Weights of a small sound classifier.
Data: trained on synthesized solo parts of chorales (CocoChorales), 39062 training examples, 71.1 epochs.
Rows from block 2 of a small sound classifier, named by matrix and row number. Rows with one number belong to one neuron. Each number is 500 + 40 x the weight over its row's rms, rounded and kept within 0 to 999. All counts start at 0. Numbers have three digits each. After the name is the row's rms in percent of the matrix's.
After each neuron's rows are labels from the 100 clips, of 14976, where the neuron reaches its highest value: "band" is the frequency band that holds the peak; "top examples" is what is common among them. Only what is clearly more common there than usual is listed. The data: synthesized solo parts of chorales (CocoChorales). In brackets: how many of the 100, against the usual share in percent.
# fc1: MLP up (model.blocks.2.mlp.fc1.weight, 1024x256), inputs 172-255
# fc2: MLP down (model.blocks.2.mlp.fc2.weight, 256x1024, transposed), outputs 172-255

fc1.457 107:480544565462441501532539430473448536544527551477521554479539461559553470485541499438562476566517510512520434642475543488527492529558479566480476517516459566523432450557556526429500462485471416509541493503484464568458479488514520527536523559564511542522
fc2.457 119:464622484519492476517486415535474475581464449529519533481505519393469542510475471444368513510475481470541545498470582530534523491463441545480487481452497532466489433489464526529494456483562504495551514531542586469573431474474443527470516507528429525555
band: 1000 to 2000 Hz (30 vs 12.5)
top examples: double bass (48 vs 1.8); note C4 (40 vs 10.8); note A#3 (38 vs 10.1)

fc1.652 104:464461523526530508485492510510526498525522471484552536447488447420501561462539563500561486534528546566506461527517503475547447500535504568480559515556505507529540521487486494494523478465560451469415455536492479480544443562422481508548425521489560498524
fc2.652 112:493519463504528479492502522515529492425479502485522537453447532530475468526501469505481548518528543433483469427490493494491533475482517450502411435472504536420494489517487494530495565505477533529504523459492520447536530446479555602464535486551494509525
band: 4000 to 8000 Hz (57 vs 25)
top examples: note A#4 (47 vs 10.8); oboe (41 vs 8.1); note F#4 (38 vs 8.3); clarinet (36 vs 8.8)

fc1.654 081:502525510518508521514501474549531431487485529548501471510479500497511504531549403507498521531451522486510511507539541534513533532488517431483411558511488501467549521482501543441477483501528496449477481451429501495473505507494492490466519498449519499548
fc2.654 075:396418450501513564447479519420494578530555528470553520571504561546517486458480452502527431488536465518501518465485452413591406508570485474439563513494535489544515490452480483508522524496439514522543467531580461469495486562482502483546545534480479464523
band: 500 to 1000 Hz (46 vs 12.5)
top examples: clarinet (26 vs 8.8)

fc1.122 096:491537515500554510484496492501471432538498491511479472498492517543515490546474511440448507476489521449493481570374601512430427583466477498491525494467509544528517508489548532395444504584500497515446492576456484498467519447524467500490537468488458536518
fc2.122 089:519549543532454505490535491479562589449564491478434480518515470532501489524536521495523531455527507463450499518443523520501571472462552483569492527563456478470412478570494511514438513531555455534517396482487530563466503482499494563487453609533480452528
band: 4000 to 8000 Hz (94 vs 25)
top examples: clarinet (63 vs 8.8); note D#4 (43 vs 11); note F4 (27 vs 9.1)

fc1.280 091:510445512475482563535587456567481508454472483586477565491493528497519471506524494549498575524457431540531460414536490588530577543536478458483536431459447490560485482481474557545474503473512471505497466438543513540470470476476477475479461455507551531385
fc2.280 087:469506482550532572529493447490468471552482488448461432486511500490502401496501496546454455524579536469458522438514479428519527530469578546535516523489559501485447537539436506432513550454549498413514483485445482495515506519415540468599480515518472443498
band: 4000 to 8000 Hz (92 vs 25)
top examples: violin (83 vs 14.1); note C#5 (43 vs 10); note B4 (26 vs 9.4)

fc1.749 131:559526532442500502519462509542508526555582508507492529484484462504534554396518507578440476599448507484561532503494523541529496574460478496495520604511557407473528500547581501503488490472513501455490526517578525529494461434540524448447533510510581501456
fc2.749 135:476558564514476548467530524519484458480582513481520487578549427499508532507555574481531494521455482471490513433517525474433485558449498534542496524518472536538414446564555473516565500467507560471511429479533495533457526528532549594451528522553602467555
band: 500 to 1000 Hz (51 vs 12.5)
top examples: cello (66 vs 9.9); note D3 (47 vs 2.2)

fc1.241 076:455473511475515547511467529512453470566579573464481555514493521552477512463516525406577559465490563512493518478541462495559505515454557465524472513446516455499509495461508538483456530491450482511454500570493485459493458470492547432514514419527486512466
fc2.241 071:461459492470559488478519501418468546491442479444497425510518515544594535491483560481495543498444480571498479509459496528477477549533487503518500515467482482524471588450483489459554542543586536598503589585548472504570524452543523497545533552510536529594
band: 4000 to 8000 Hz (80 vs 25)
top examples: clarinet (65 vs 8.8); note G4 (64 vs 7.6); note F4 (52 vs 9.1); note D#4 (34 vs 11)

fc1.498 093:507465492495469450442465463498515479520428566513578467524558581532478544514433489513428521531454452501462507489583514593537561565513448476455505463462526494433470517503453469530405521543475557465476457522423484484455558563503487577537495545602558458402
fc2.498 081:508484518450541515597536562452430431527578441551451567507465459448468374484553519505540535505513558508527565509492524479557485460491516487545488542584490544564500490492486518554512451524539437536529467405476490525530501528469482454500512479458460461487
band: 2000 to 4000 Hz (62 vs 25)
top examples: note D#4 (34 vs 11); note F4 (28 vs 9.1); clarinet (27 vs 8.8)

fc1.479 109:533504465445495458491516477511484506465490435542447550520509509457520455485586490511522531510496531490558496440561494550507471452464582479535517470531475486499476554529455443465556495506508498512468515528500484500491508519606519480545549547536483486580
fc2.479 104:480469516576422453564507490477527485448530562529641575463527426583491562520484509557423465456507502498443488525450487477506463545565502509437470500427580560538517388413563512486489529432469544472579503464459436481518492570460511530520519490454487499498
band: 1000 to 2000 Hz (59 vs 12.5)
top examples: note C5 (59 vs 10.3); note A#4 (54 vs 10.8); violin (51 vs 14.1); note G5 (35 vs 6.4)

fc1.294 125:586519527509490564473516506488482518576526466476550441495547516455488489418482559575486437472515441538522461523468460479554454493467539491514534457537544503531495588482535505517548521514462529500502532562523498550478435531419554514465508539479505612450
fc2.294 133:392523485501543469521472505469478501588523504500443503560460500471515493556387473434496519549448501525492499455496492499529513469525513476466518468503567524420503489595501426486532501556417494562554504460454500475537556432621477489465498482445551506522
band: 500 to 1000 Hz (60 vs 12.5); 250 to 500 Hz (31 vs 12.5)
top examples: flute (60 vs 8.3); note F#5 (43 vs 7.1)

fc1.159 082:532525501460513519462500478487483509413475533524452458514452419443528563532525498506469525485465528483529512458621538511415440518480475482598530470461488484408460482500473492482548474480477470487484466582606556448511455476518523572473525532490529501510
fc2.159 076:480539491504543526460490538533541461545566476476498513569526596460509521524504514517531465488504497573474509504502485532531489489501478460451585463504529522580536560545520479485465492486541516374522559484482502528516480467611505508426501472512481437445
band: 0 to 250 Hz (62 vs 12.5)
top examples: horn (59 vs 6.9); note B4 (34 vs 9.4)

fc1.450 111:501511490529490572463579551438464514479512489454452539484491489470517494466485492506482561520480443575472502496499525531503586494505522507468520444521406537492462523502490506502552452475543470570444552479504574498507512518455511414553508524485479511537
fc2.450 102:509545513506506500512493487518539478527495505445609510510516466543533489544489498519474507521502482474541470504511539469499504514475464500546484538478547441510537446531509530477451511580507562543556461550537435501456542495579476541440552502525489486482
band: 1000 to 2000 Hz (38 vs 12.5)
top examples: note C5 (29 vs 10.3); note C#5 (26 vs 10)

fc1.563 112:502424527477481477573516499478513530479557529498484505512504470551454536476450525546430496509450535450549584557496528539507485536525498496500510470543481475415534499542530464496533411563503554468490491505473432517435460459483471531466481629407520485560
fc2.563 106:484475525524544457513474450490545537480513433527556543556546503436451442502536515486515533464564535502557455563478441427534598565528498535523457474416518497525537478507518506500497598504525455415431500534497522518563517567583512475510524498640488513488
band: 1000 to 2000 Hz (45 vs 12.5)
top examples: note C#5 (41 vs 10); note G#4 (36 vs 9.1); instrument: violin (35 vs 14.1); note D#5 (28 vs 8.9)

fc1.161 107:483478482506511544509519460455497518473469548536556450503443532564424516493471476456503480561481519486492515492471536578454482487539500447486492519437461440406607511585496505454520505477523485471484460498443507540557542513489475448487425563501522461523
fc2.161 104:508554584518454549465492518456483446564485486410514625516527498481477519506444495521509443546507522560506550514508541424571468510486545525553518535534510506510533465517509512584426506521489481506521510549473521439569509524478477483528473473466491497459
band: 1000 to 2000 Hz (31 vs 12.5)
top examples: clarinet (50 vs 8.8); note E4 (36 vs 8.5)

fc1.333 115:549447527511473414501541482547523473504543528501574501474526586535504553434461529492487457453540513470487476513554554467536503538499511507496507469563515527434501493466514449482427465515477434541507463558455535487402465568520507528520540527501466475538
fc2.333 128:505482470483510466634477543498501526484498430563473476507536509518494430612523543500586506544491465444455494512457501492505496517509482537428521535458523482503529504525522554530538455469495510586515534431533438495497565474453498534459466456527550484468
band: 0 to 250 Hz (55 vs 12.5)
top examples: viola (51 vs 8.3); note D4 (48 vs 12.6); trumpet (29 vs 8.2)

fc1.310 070:598513504450487541536491461493577534509520495538555562540523526508431489418379464596431467481509518485510508492555512511460443505507550499497475459502487523548503466439505494495472487545524568495526473487464568491529503490524495555468545533406598486530
fc2.310 071:518508448538511529491554460558457439493536480426445462571392437471530448559539551501509533518494535499446521472509521522528480456542548484506427485438507428491535460534512547512519548463522504528580535554502495547426492511524506519508476459526509551476
band: 0 to 250 Hz (78 vs 12.5)
top examples: note A3 (53 vs 8.4); tuba (52 vs 8.7); note G#3 (27 vs 8.3); note G3 (26 vs 6.2)

fc1.475 090:546447517461510467450479487462570503570482555597440547467492411538520559432518522518495496471501509495452519574422495490559546538472511450493495519508491479424487557508454453508512525576461437484516436491505509408499437528490492493511479536494531493474
fc2.475 096:511570458525466537492508543481518523515519442496457518473427526417477486499541525501477502445557532586530477441483478465503526460481487622471474475477439419603482474513543518494517553426471446497509425457486430481435493499487502495474553503466526509542
band: 2000 to 4000 Hz (70 vs 25)
top examples: note C#5 (43 vs 10); horn (41 vs 6.9); instrument: violin (33 vs 14.1); note A4 (28 vs 9.1)

fc1.160 115:454452552438438506450547515388528563473517551409507470536498446445536543452522469433513510500470591562604536451487486509493525512550546518575518502507459444447533496488465503503533522518414493527519457515508470455499546490465555540456546546484480601489
fc2.160 110:454474512595490508517525508477437482493537454612483569512554493441556503509488506472523517475454555537487431493582498561547415511518425494479449471509545472508499543511500545518464482546524552523483583586516507480574465530508547466502467525540506499510
band: 4000 to 8000 Hz (63 vs 25)
top examples: note G4 (53 vs 7.6); viola (45 vs 8.3); note F4 (32 vs 9.1); cello (31 vs 9.9)

fc1.507 091:541486458410469505490511410544531440507480408496482506443491512368561453521552482556550517483563496470527439508493586457572457519511500549454429544553490520470523537447593530513464440530489517568448528492552511535569479519487520493516495521483453536518
fc2.507 082:486489578523577424470528521458576457431567547471528549473446492513488534522470484526507456509460493462510482529481459523534434488437431534488569466509433441456499583483533460499434521496478512483438457448478461480465491456531440428495574448545508507449
band: 4000 to 8000 Hz (99 vs 25)
top examples: viola (98 vs 8.3); note D#4 (81 vs 11); note F4 (37 vs 9.1); note C#4 (35 vs 11.7)

fc1.163 106:562499519553494505469544466488520554505432433477388482448511461411532526506540498561495516477523550447493428463467548480507527452488547512458522507532527505436499552553491500481493436465490572533444430446511470544567534509466587493473541518485477474483
fc2.163 110:475492535452508535465498533537534488564560542500529534523462517467514536554519467470475440454485479516459497604488495383484495490482429524563444503491552596546504457490595512534557580498498475408552553559519472426459507445496482496488518503535489527559
band: 4000 to 8000 Hz (51 vs 25)
top examples: note D#5 (34 vs 8.9); trumpet (33 vs 8.2); note B4 (29 vs 9.4)

fc1.300 098:595538492523514499526549525507519494511516480557517506451559510512579520478522513583477476484564480544509520510543564486478536522454488549523556455459489531470467504474497542478460502481472526441501507493510515514463548459513552548545479495474438606506
fc2.300 099:444507519523480533520477446523538458483409560491573506479411512459498522436525488484613527541519550520500513456423511478526511498547561489437522525471497474484480480471464435452523514494464487406472513475567513465504465479571484549478575534488515470460
band: 500 to 1000 Hz (44 vs 12.5)
top examples: note D#5 (39 vs 8.9); note C#5 (31 vs 10)

fc1.677 116:475465526504522518526482544456563461508538465599500479503459506522513500500569523517490441519482482518487440518513517544537432463551538536586482480532487447509520503590514515490502402476470463542495530518535432509500482458511464500529437486507537519605
fc2.677 100:458510512566476455506472461530424462424482502526574484513527571507426532490443522500512518512470535474516490494525457535488441540497512511468538457542486549542517474449482467489515609493527484479509442536482475471515537502500397579556584543530449498465
band: 1000 to 2000 Hz (36 vs 12.5)
top examples: note F5 (43 vs 8.3); note D#5 (32 vs 8.9)

fc1.481 086:492499533506425440474510528528518466517535578491483512486566527485518578533476553521522486436544518402486469446483439492525457519519553500568517566472475453477464491537471472459498459479541494515499575535492447521507493549490505480498532512531460470440
fc2.481 090:509524478512411532474512469439431543517476462560496491546461434551505471521524484411537539476500538600466488450534506523481447521591544467500498462494506457497444543524530493496564528521480532486505500516494477478450455505514476553516493531501516504510
band: 0 to 250 Hz (90 vs 12.5)
top examples: cello (75 vs 9.9); note F4 (31 vs 9.1)

fc1.733 090:434562524490535568531581451449510463443473468509508491490437492540495509523523535548550562502532481491544500460510490508530480563505476515469502539475465456498494527514543537512475506486528492509486526544477445583455505511546456463457423510490573552652
fc2.733 088:492490453495523469465516564474514468513554520571506520465543533482472559473529475453499421489573469464484489565555437495529475488467479436479490499467488481547523493463488529451459509537485512492465496529516493483502531536417485477518552534484480371467
band: 500 to 1000 Hz (45 vs 12.5); 1000 to 2000 Hz (34 vs 12.5)
top examples: note F4 (34 vs 9.1); clarinet (29 vs 8.8); note D#4 (28 vs 11); note G#4 (25 vs 9.1)

fc1.342 081:576525450522511437466526477572543523537465469507463473513505544509505470479544503553502495404551502569458514482498516509517525508518471564476481439475443496555557529543475498414486450503531536543494544510437453558421529461549447508559445494528472513482
fc2.342 077:464430468624526521519554536514480537463515515513546505530502495538446486539489598488424520517487537458487506521507499479433573511539464493481506498475523468491532480480511527520528473497557482407489507406538485425557496512489535554528605496523514513482
band: 2000 to 4000 Hz (68 vs 25)
top examples: note G#4 (57 vs 9.1); violin (45 vs 14.1); horn (30 vs 6.9)

fc1.40 129:485486510559501506547595461467499486480435473531585493503526481497497459457504509471465486496464483543501501530496489498444387526507547557558515571488509538467496488534585458473455505504527509504531489484486456513486447434548564500488522568548433506456
fc2.40 130:484493515529486493433540534501501477466537472534416497498557486493452585481467493444514489471561479549498547479499556509549562495461481479476533442530471468544520452474522538541496466480517556613485494519477525515467492530465490470429427491529493492558
band: 1000 to 2000 Hz (68 vs 12.5)
top examples: note A5 (41 vs 2.3); trumpet (27 vs 8.2)