Rows from block 3 of a small sound classifier, named by matrix and row number. Rows with one number within an expert belong to one neuron, the router's apart. Each number is 128 + 24 x the weight over its row's rms, rounded and kept within 0 to 255. All counts start at 0.
Before each expert's rows are labels from the 100 clips, of 14976, where the router gives the expert most weight on average: "strongest on" is what is common among them. Only what is clearly more common there than usual is listed. The data: synthesized solo parts of chorales (CocoChorales). In brackets: how many of the 100, against the usual share in percent.
# router: router (model.blocks.3.mlp.router.weight, 4x256, trained with AdamW), inputs 86-171
# up: expert up (model.blocks.3.mlp.up, 4x256x256), inputs 86-171
# down: expert down (model.blocks.3.mlp.down, 4x256x256, transposed), outputs 86-171

# expert 3
strongest on: note E5 (71 vs 7.6); trumpet (44 vs 8.2); note D#5 (33 vs 8.9)
router.3 [118 117 106 132 121 133 125 115 118 137 153 116 144 149 143 135 114 144   0 120 158 203  99 161 146 133 126 120 123 138 115 124 140 127 131 112 101 121 164 163 118 126 125 118 102 119 107 148 130 100 116 118  96 151 123 148 134 153 128 129 168 141 142 122 128 127 128 150 103 128  93 137 135 112 113 138 126 144 144 120 128 147 145 120  92 127]
up.0 [117 111 142  87 122 161 138 155 127 117 131 150 132 104 142 107 124 139  98 124  91 172 134 143 120 118 166 134 154 167 104 153 138 132  89 135  90 158 139 139 111  72  83 151 150 128 131 139 122  78 119 114  87 131 142 128 104 123 174 143 139 113 138 121 117 141 140  86 156 176 133 175 142 131 122 185 116 103 123 116 159 132 132 151 153 146]
down.0 [107 116 128 146 155 125  87 101 138 121 128 141 133 163 126 128 149 120  79 163 137 135 108 139  83 130 143  48 126  92 157 108 102 151 103 120 138 115 119 113 143  89 139 156  88  91 118 134 143 123 112 151 142 150 118 154  95 160 135 138 172 126  83 132 124  80 142 159  99 104 144 119 188 120 121 104 166 150 156 129 126 117 138 135 143 117]
up.1 [143 156 149 103 119 154 151 124 142 109 150 123 130 121 111 118 148  69 121 118 161 124 164 148 149 118 140 140  88 105  95 118 135  82 140 128  95 133  88 115 113 134 139 112 119 119 102 166 125 136 126 157  97 168 105 121 167 165 164 153  91 122 125 145 114 164 153 158 143 125 147 108 126 131 173  99 145 133 133 137 118 147 156 169 127 105]
down.1 [112 127 128 130 161 113 161 136 166 150 156 164 165 149 122 136 124  65 125 143 121 145 146  95 146 199  70 128 102 124 146 113 129 127 126 114 115 108  99 108 121 139 126 119 130 150 162 150 132 126 110 135 104 164 179 142 111  87  79  75 155 110 166 119 113 150 120 104 113 141 157 120 153  76 135 112 124 135 110 164 173  96 108 109 103 121]
up.2 [163  81 135 160 112 160 108 122 135 167 127 118  95 129 128 106 153  91 121 104 134 121  89 143 115 134 118 143  99 112  93  99 109 131 108 119 152 147 144 149  76 118 128 104 140 171  98  99  99 135 165  72  88 155 118 131 163 120  94  90 118 109 127 103 122 126 123 117 157 137 140 117 110 122 120  88 131 119  94 132 120 132 137 146 121 133]
down.2 [138 133 119 135 151 142 163 133 135 108  98  70 135 113 133 164 159 120  87 126 153 136 146 139 138 123 103 126 144 123 107 136 151 136 100 114  85 104 126 156 119 169 167  74 129  93 121 112 125 124 115 154 120 119  96 112 174 122 151 136 156 152 104 151 137 127 119 123 132 116 127 138 128 155 144  91 141 130  87 119  93 136  80 111 152 136]
up.3 [ 99 118 130 133 116 103 140 117 104 117 155 111  92  99 141 145 118 143 111  89  93 154  89 102 124 111 187 172 101 151  99  98 130 144 115 159 104 111 125 159  98 170 117 118 111 127 101 109 126 106 160 157 151 147 119 125 115 132 150 148 129 141 114 152 161  87 156 120 122  80 132 140 122  96 111  54 115 140 104 104 135 129 124 169  87 136]
down.3 [101 131 120 109 144 124 147 132 138 151 111 120 144 123 143 100 134 158 122 147 134 136 145 137 127 115 106  98 106 110  99 137 127 126 143 127  97 128  96 155 153 113 126 141 108 141 101 127 134 140 118  89 116 167 113 150 132 132 134 173 105 120 129 127 123  58 126 145 115 134 125 149  92 147  91 118  81 129 198 102  65 104 166 150 123 128]

# expert 1
strongest on: horn (30 vs 6.9)
router.1 [129 148 144 144 143 143 161 151 151 137 126 124 145 128 152 131 132 122 219 139 130 108 146 114 137 118 145 145 124 126 127 119 114 139 137 121 126 155 152 176 116 144 139 120 132 118 150 139 136 177 146 129 114 109 111  99 144 111 105 124 150 122 120 114 123 112 141 117 166 147 122 151 157  97 145 140 123 116  97 138 159 143 124 188 159 122]
up.0 [121 144 125 104 121 107 153 147 143 120 171 116 109 158 130 137 125 104 177 126 102 122 147 129 126 115 143 135 118 183 143 141 140 102 143  94  88 148 142 115 112 152  98 148 136 110 145  99 118 133 135 144 167 127 133 132 115 110 132 144  99 142 110 171  90  99 146 130 127 109 152 145 156 122  83 125 101 143 155 128 146 144 109 180 116 112]
down.0 [145 138 135  96 192 118 116 120 143 139 125 136 141 168 106 115  98 157 110 135 123 140 107 126 122 124 146 147 150  94 128 131 140  85  95 129 137 169 146 125 183 145 196 106 153 146  94 184 134 128 164 154 117 140 115 137 132 139 115 205  92 145 133 129 112 150 132  98 148 139 130 135 133 124 142 172 116 102 119 140 169 157 151 144  83 112]
up.1 [124 127 154 125 105 130 129 135 100 147  94 160 118 123 123  74 158 132 118  91 111 148 119 124 141 121 143 140 112 129 134 173 100 120 125 124 143 130 129 163 113 138 107 113 104 155 164 145 139 131 121 132 105 157 146 110 138 126 115 121 183 120 126 162 182 123 118 132 149 139 135 145 134 129 115 136 109 136  99 163  71  98 162  91 130 191]
down.1 [110 131 116 161 140 144 139 147 131 145 120 149 131 155 109 134 128 123 137 114 144 118  61 170  99 172 130  93 156 117 155 181 100 127 117  89 143 157 100  86 139 134 157  88 102 156  91 153 116 133 118 152 112 103 166 138 148 104 115  94 147 116  86  85  71 147 121 156 138  89 135 108 134 104 106 107  82 133 146 162 131 113 139 103 120 136]
up.2 [114 154 153 113 111 123 150 118 128 123 146 129  90 156 155 100 151 127 140 132 130 113 128 101 125 114 120 118  89 131 126 136 111 167 151 193 152 114 144 122 135 118 130 114 109 126 113 153 134 128 118 136 163 110 115 127 121 132 130 111 176 127 154  67 128 113 143 114 122 138 133  89 109 161 135  98 120  97 106 104 177 118 153 141  86 148]
down.2 [139 129 113 108 126 142  95 159 124 115 116 138 135 104 141 119 134 148 127 133 111 111  99 114 127 125 108 114 105 164 165 123 116 151 122 134 114  91  68 108 113 150 167 113 107 107 215 140 120 165 126  90 141 168 129 114 150 131 117  95 135 169 136 126 141 115 145 106 132 110 118 124 128 144 159 115 127 153 123 126 170 158 128 149  92 116]
up.3 [110 139 132 114 129 139 149 148 146 148 121 129 114  88  87 161 176 123 117 140 167  95 118 117 129 129 148 139 157 132  89 111 137 151 139 131 135 118 107 148 160  97 107 180 135 136  84 126 108 114 112 124 146 141 109  87 121  94 173 128 145 143 142 154 102 133 105 135 123 181  90  79 125 183 109 144 119 143 126 121 164 124 107 115 111 142]
down.3 [109 154 156 129 148 110 168 107 155  88 175 121 128 104 141 142 140 130 106 110  93 137 121 126 147 128 168 132 141  90 141 114 103 177 152 132 123 153 138 109 166 121 139 163 147 108 154  89 115 127 103 121 140 100 114 114 162 171 157 145 122  88 158 149 126 131 147 149 113 131 135 147 125 135 115  91 122  98 123 100 133 123 102 100 124 156]

# expert 2
strongest on: cello (77 vs 9.9); note G#3 (67 vs 8.3); note A#3 (49 vs 10.1); note G3 (44 vs 6.2)
router.2 [117 140  93 127 143 118  93 157 162 132 126 126 107 103 111 160 136 104 173 117 115 158  96 100 138 127 103 135 158 136 105 153  93 144  99 141 142 255 100  76 137 104 160 141 130 142 131 101 146 130 116 138 151 121 150 133 149 133 135 128 106 133 117 144 146 178 155 137 125  93 189 114 140 161 151  98 140 134 138 132 115 104 110 147 147 133]
up.0 [141  95 149  96 101 131  96  87 163 110 138 145 131 140 126 139 119 132 106 124 144 166 126 103  90 137  95 124 141 178 103 114 131 125 104 142 123 103 158 121 132  92 106 104  87 142 103 151 112 161 126 149 129 133 126 123 177  98 169 132 171 104 105 107 166 166 149 109 112 140 130 102 124 160 102 127 133 107 156 113 178 123 115 168  91 126]
down.0 [ 99  87 132 159 118 118 135 119  90 143 154 140 119  98 135 151 162 147 146 139  99  69 111 140 124 143 148 119 170 126 174 155 144 164 167 107  88 106 128 121 122 119 107 137 159 107 166 133 132 137 148 123 112 132 126  95 108 165 123 130 123 118 131  88 110  60  99 102 158 138 115 143 152 113 105 164 135 130 123 109 118 107  90  99 134 142]
up.1 [ 95 133 140 105  93 101 109 129 105 132 126 154 155 145 117 131 139 141 126 139 112 113  79 134 101 142  79 122 128 122 161 127 123 103 128 178 129 145  96 134 100 166 118 115 125 143 164 126 127 123 151 137 158 118 101  83 155  99 162 112 120 104 124 148 100 145 133 143 158 146 123 161  85  84 140 119 139 154 151 126 170 125 138 174 167 168]
down.1 [167 108 132 100 120 170 115  87 119 159 151  73 138  95 130  96 128  94 146 107  84 161 105 149 147 145 144 125 132 125 113 132 151 145 141 171 120 110 111 129 102 128 128 133 116  99 129  76 116 127 112 158 103  94 122 149 118 114 128 116 127 131 125 103 158 112 144 112 106 138  86 128 117 130 137 155  85 122 148 123 158 151 121 122 129 104]
up.2 [118 124  75 113 174 155 117 121 119 141 111 135 156 147 104 125 131  92 138  98 153 145 101 159 139 109 114 106 147 146 115 139 107 119 138 155 147 147 135  91 116 115 183 156 183 121 136  87 119 137 120 113 131 115 122 125 151 162 130 130 130 158 110 118 168 186 122  93 122 145 136 113 152 177 165 116  97 111 101 138 140 106 138 165 111 142]
down.2 [131 135 150 147 110 137 186 117 109  97 175 120 152 131 105 105  86 111 107 156 122 115 162  88 107 130 116 122  94 123 152 163 151 115 149  96 146  92 149 158 109 147  88 133 120 116 117 144 162 124 135 117 130 121 159 126 109 119 121 131 157 144 165  95 154 133 140  94 167 149 150 118  87  93  94 157 131 145  94 151 141 131 156 132 130 108]
up.3 [177 145 140 147 101 126 125 150 163 162  79 119 111 137 187 123 109 130  92 137 153 128 150 121 137  82 171 169 123 142 115 183 138 112 144 152  84 174 160 143 138 121 137 153 119 107 103 139 144 160 142 121 117 163 127 120  96 140 110 129 128 146 171 112 160 113 115 116 155 112  84 106 145 108 132 140  99  84 125 143 150 121 117 131 135  65]
down.3 [104  99 139 118 149 111  88 133 122  74 154 127 108 103 117 180 153 140 128 141 120 113 146 151 118 142 140 138 147 126 147  89 136 130 134 141 152 152 159 107 100 113 118 103 149 132 146 132  83 136 111 143 106  80 132 160 147 176 124 129 182 163  70 147 121 133 137 112 123 121 111 116  87 178 162 132 100 131  79 126 122 179 103 119 137  97]

# expert 0
strongest on: note D5 (97 vs 8.2); violin (74 vs 14.1); note C5 (33 vs 10.3)
router.0 [140  99 174 109 132 107 136 100  85 103 108 127 127 119 107 109 120 165 134 115 106  42 166 134 107 136 128 107 117 125 163 114 167  93 131 126 155  14  99  93 133 144  86 150 142 145 120 136  96 100 153 141 147 132 110 139 101 108 111 142  98 118 112 134 129  75 109 143 119 150 103 116 107 140  90 146 139 116 139 127  93 109 128  74 126 136]
up.0 [145  97 117 105 107 142 136 140 143 123 113  86 178 115 118 113 158  92 125 115  65 163 158 139 162 120 153 128 108 118 117 124 121 130 167 125  89 148 155 127  81 115 136  92 117 107 194 160 157  87 146 113 120 153 112 129 149 178  85 161 109 124 169 146 164 166 138 104 127  94 127 128 150 114 122 117 142 130 127 115 147 142 160 129 161 124]
down.0 [134 125 171  98 124 113 148 166 107  86 111 123 104 127 112 111 146 108 133  95 125 105  68 136 129 141 126 118 156 127 143 155 147 106 108 142 115 115 103 138 129 134 157 127 132 116 114 152  77 140 163 161 118 132 102 154  98 136 116  84  17  79 117 137 103 121 118 106  97 186 124 171 116 105 157 173 126 132 113 140 124 130 131 146 153 122]
up.1 [130 121 139 119 156 132 142  91 113 128 139 105 104 138 117 124 125  92 145 120 140 150 169 164 118 151 106 121 141 111 110 133 135 146 118 117 169 155 101 125 142 127 107 143 147 108 147 140 114 153  94 149 128  97 100  96 147 135 159 141  90 135 119 111 114 171 142 114 159  95 157 111 110 135 177  96  86 150 126 138 136 121 128  79 133  97]
down.1 [144 156 137 111 165 127  86 162 160 147  95 131  70 128 102 138 111  95 138 100 168 110 152 159 113 109 131 160 105 154 159 151 117 135  99 129 138 130 108  96 151 149 121 156 168 116 149 117 149 118 130 146 145 104 174 151 158  92 104 135 147 141 166 147 113 126  95 113 128 149 137 140 146 152  77 130 133 130 117 121  95 127 178 118 161 126]
up.2 [143 191 112 103 133 126 162 160 125  74 131 167 121 136 195 149 104 146  74 134 125 146 175 126 137  92 124 144 126 139 130 117 167  85 119 109 128  86 119 129  88 129 168 154 135  99 100 106 137 162 165 108 123 103 128 114 109 141 122  87  84 128 180 107 171 149 105 155 161 146 144 160 109 125  89 121  91 109 142  84 149 106 123 121 140  92]
down.2 [132 136 137 108 103 116 152 115 128 151 127 113 129 120 122 156  96 147 105 107  90 136 149 115 146  94 128 129 160 132 140 145 113 143 124 142 131 167 170 154 135 109  70 139  95 127 136 138 112 113 108 108  74 134 103  99  97 154 148 149 138 126 116 144 137 129 130 163 126 111 114 127 165 124 153 100 102 128 125 176 146 144 101 172 129 126]
up.3 [111 126 118 139 157 101  75 130 129 101  91 145 130 123 109  64 132 143  92 136 139 152 138 135 145  91 160 133 146  94 110 150 131 130 115 137 101 149 147  90  97 132 131 118 122 112  91 150 132 153  92  93  87 152 187 129 142 149 165 137 146 134 107 145 197 129 165 147 158  84  94 144  80 134 168 115 133 126 135 116 107 144 120 142 118  81]
down.3 [131 129 152 148 148 164 111 146 145 142 141 158 123  64 110 176 122 110  86 121 125 141 100 115 161  94 151 158 130 128 124 124 142 141 150 120 113 126 102  92 136 103 176 105 132 133 121 131 139 108 119 143 141 137 130 134 142 159 174 163 122 132 112 159 147 164  94  95 121  91 107 123 168 129 126 150 117 123 154 121 115 141 108 111 139 124]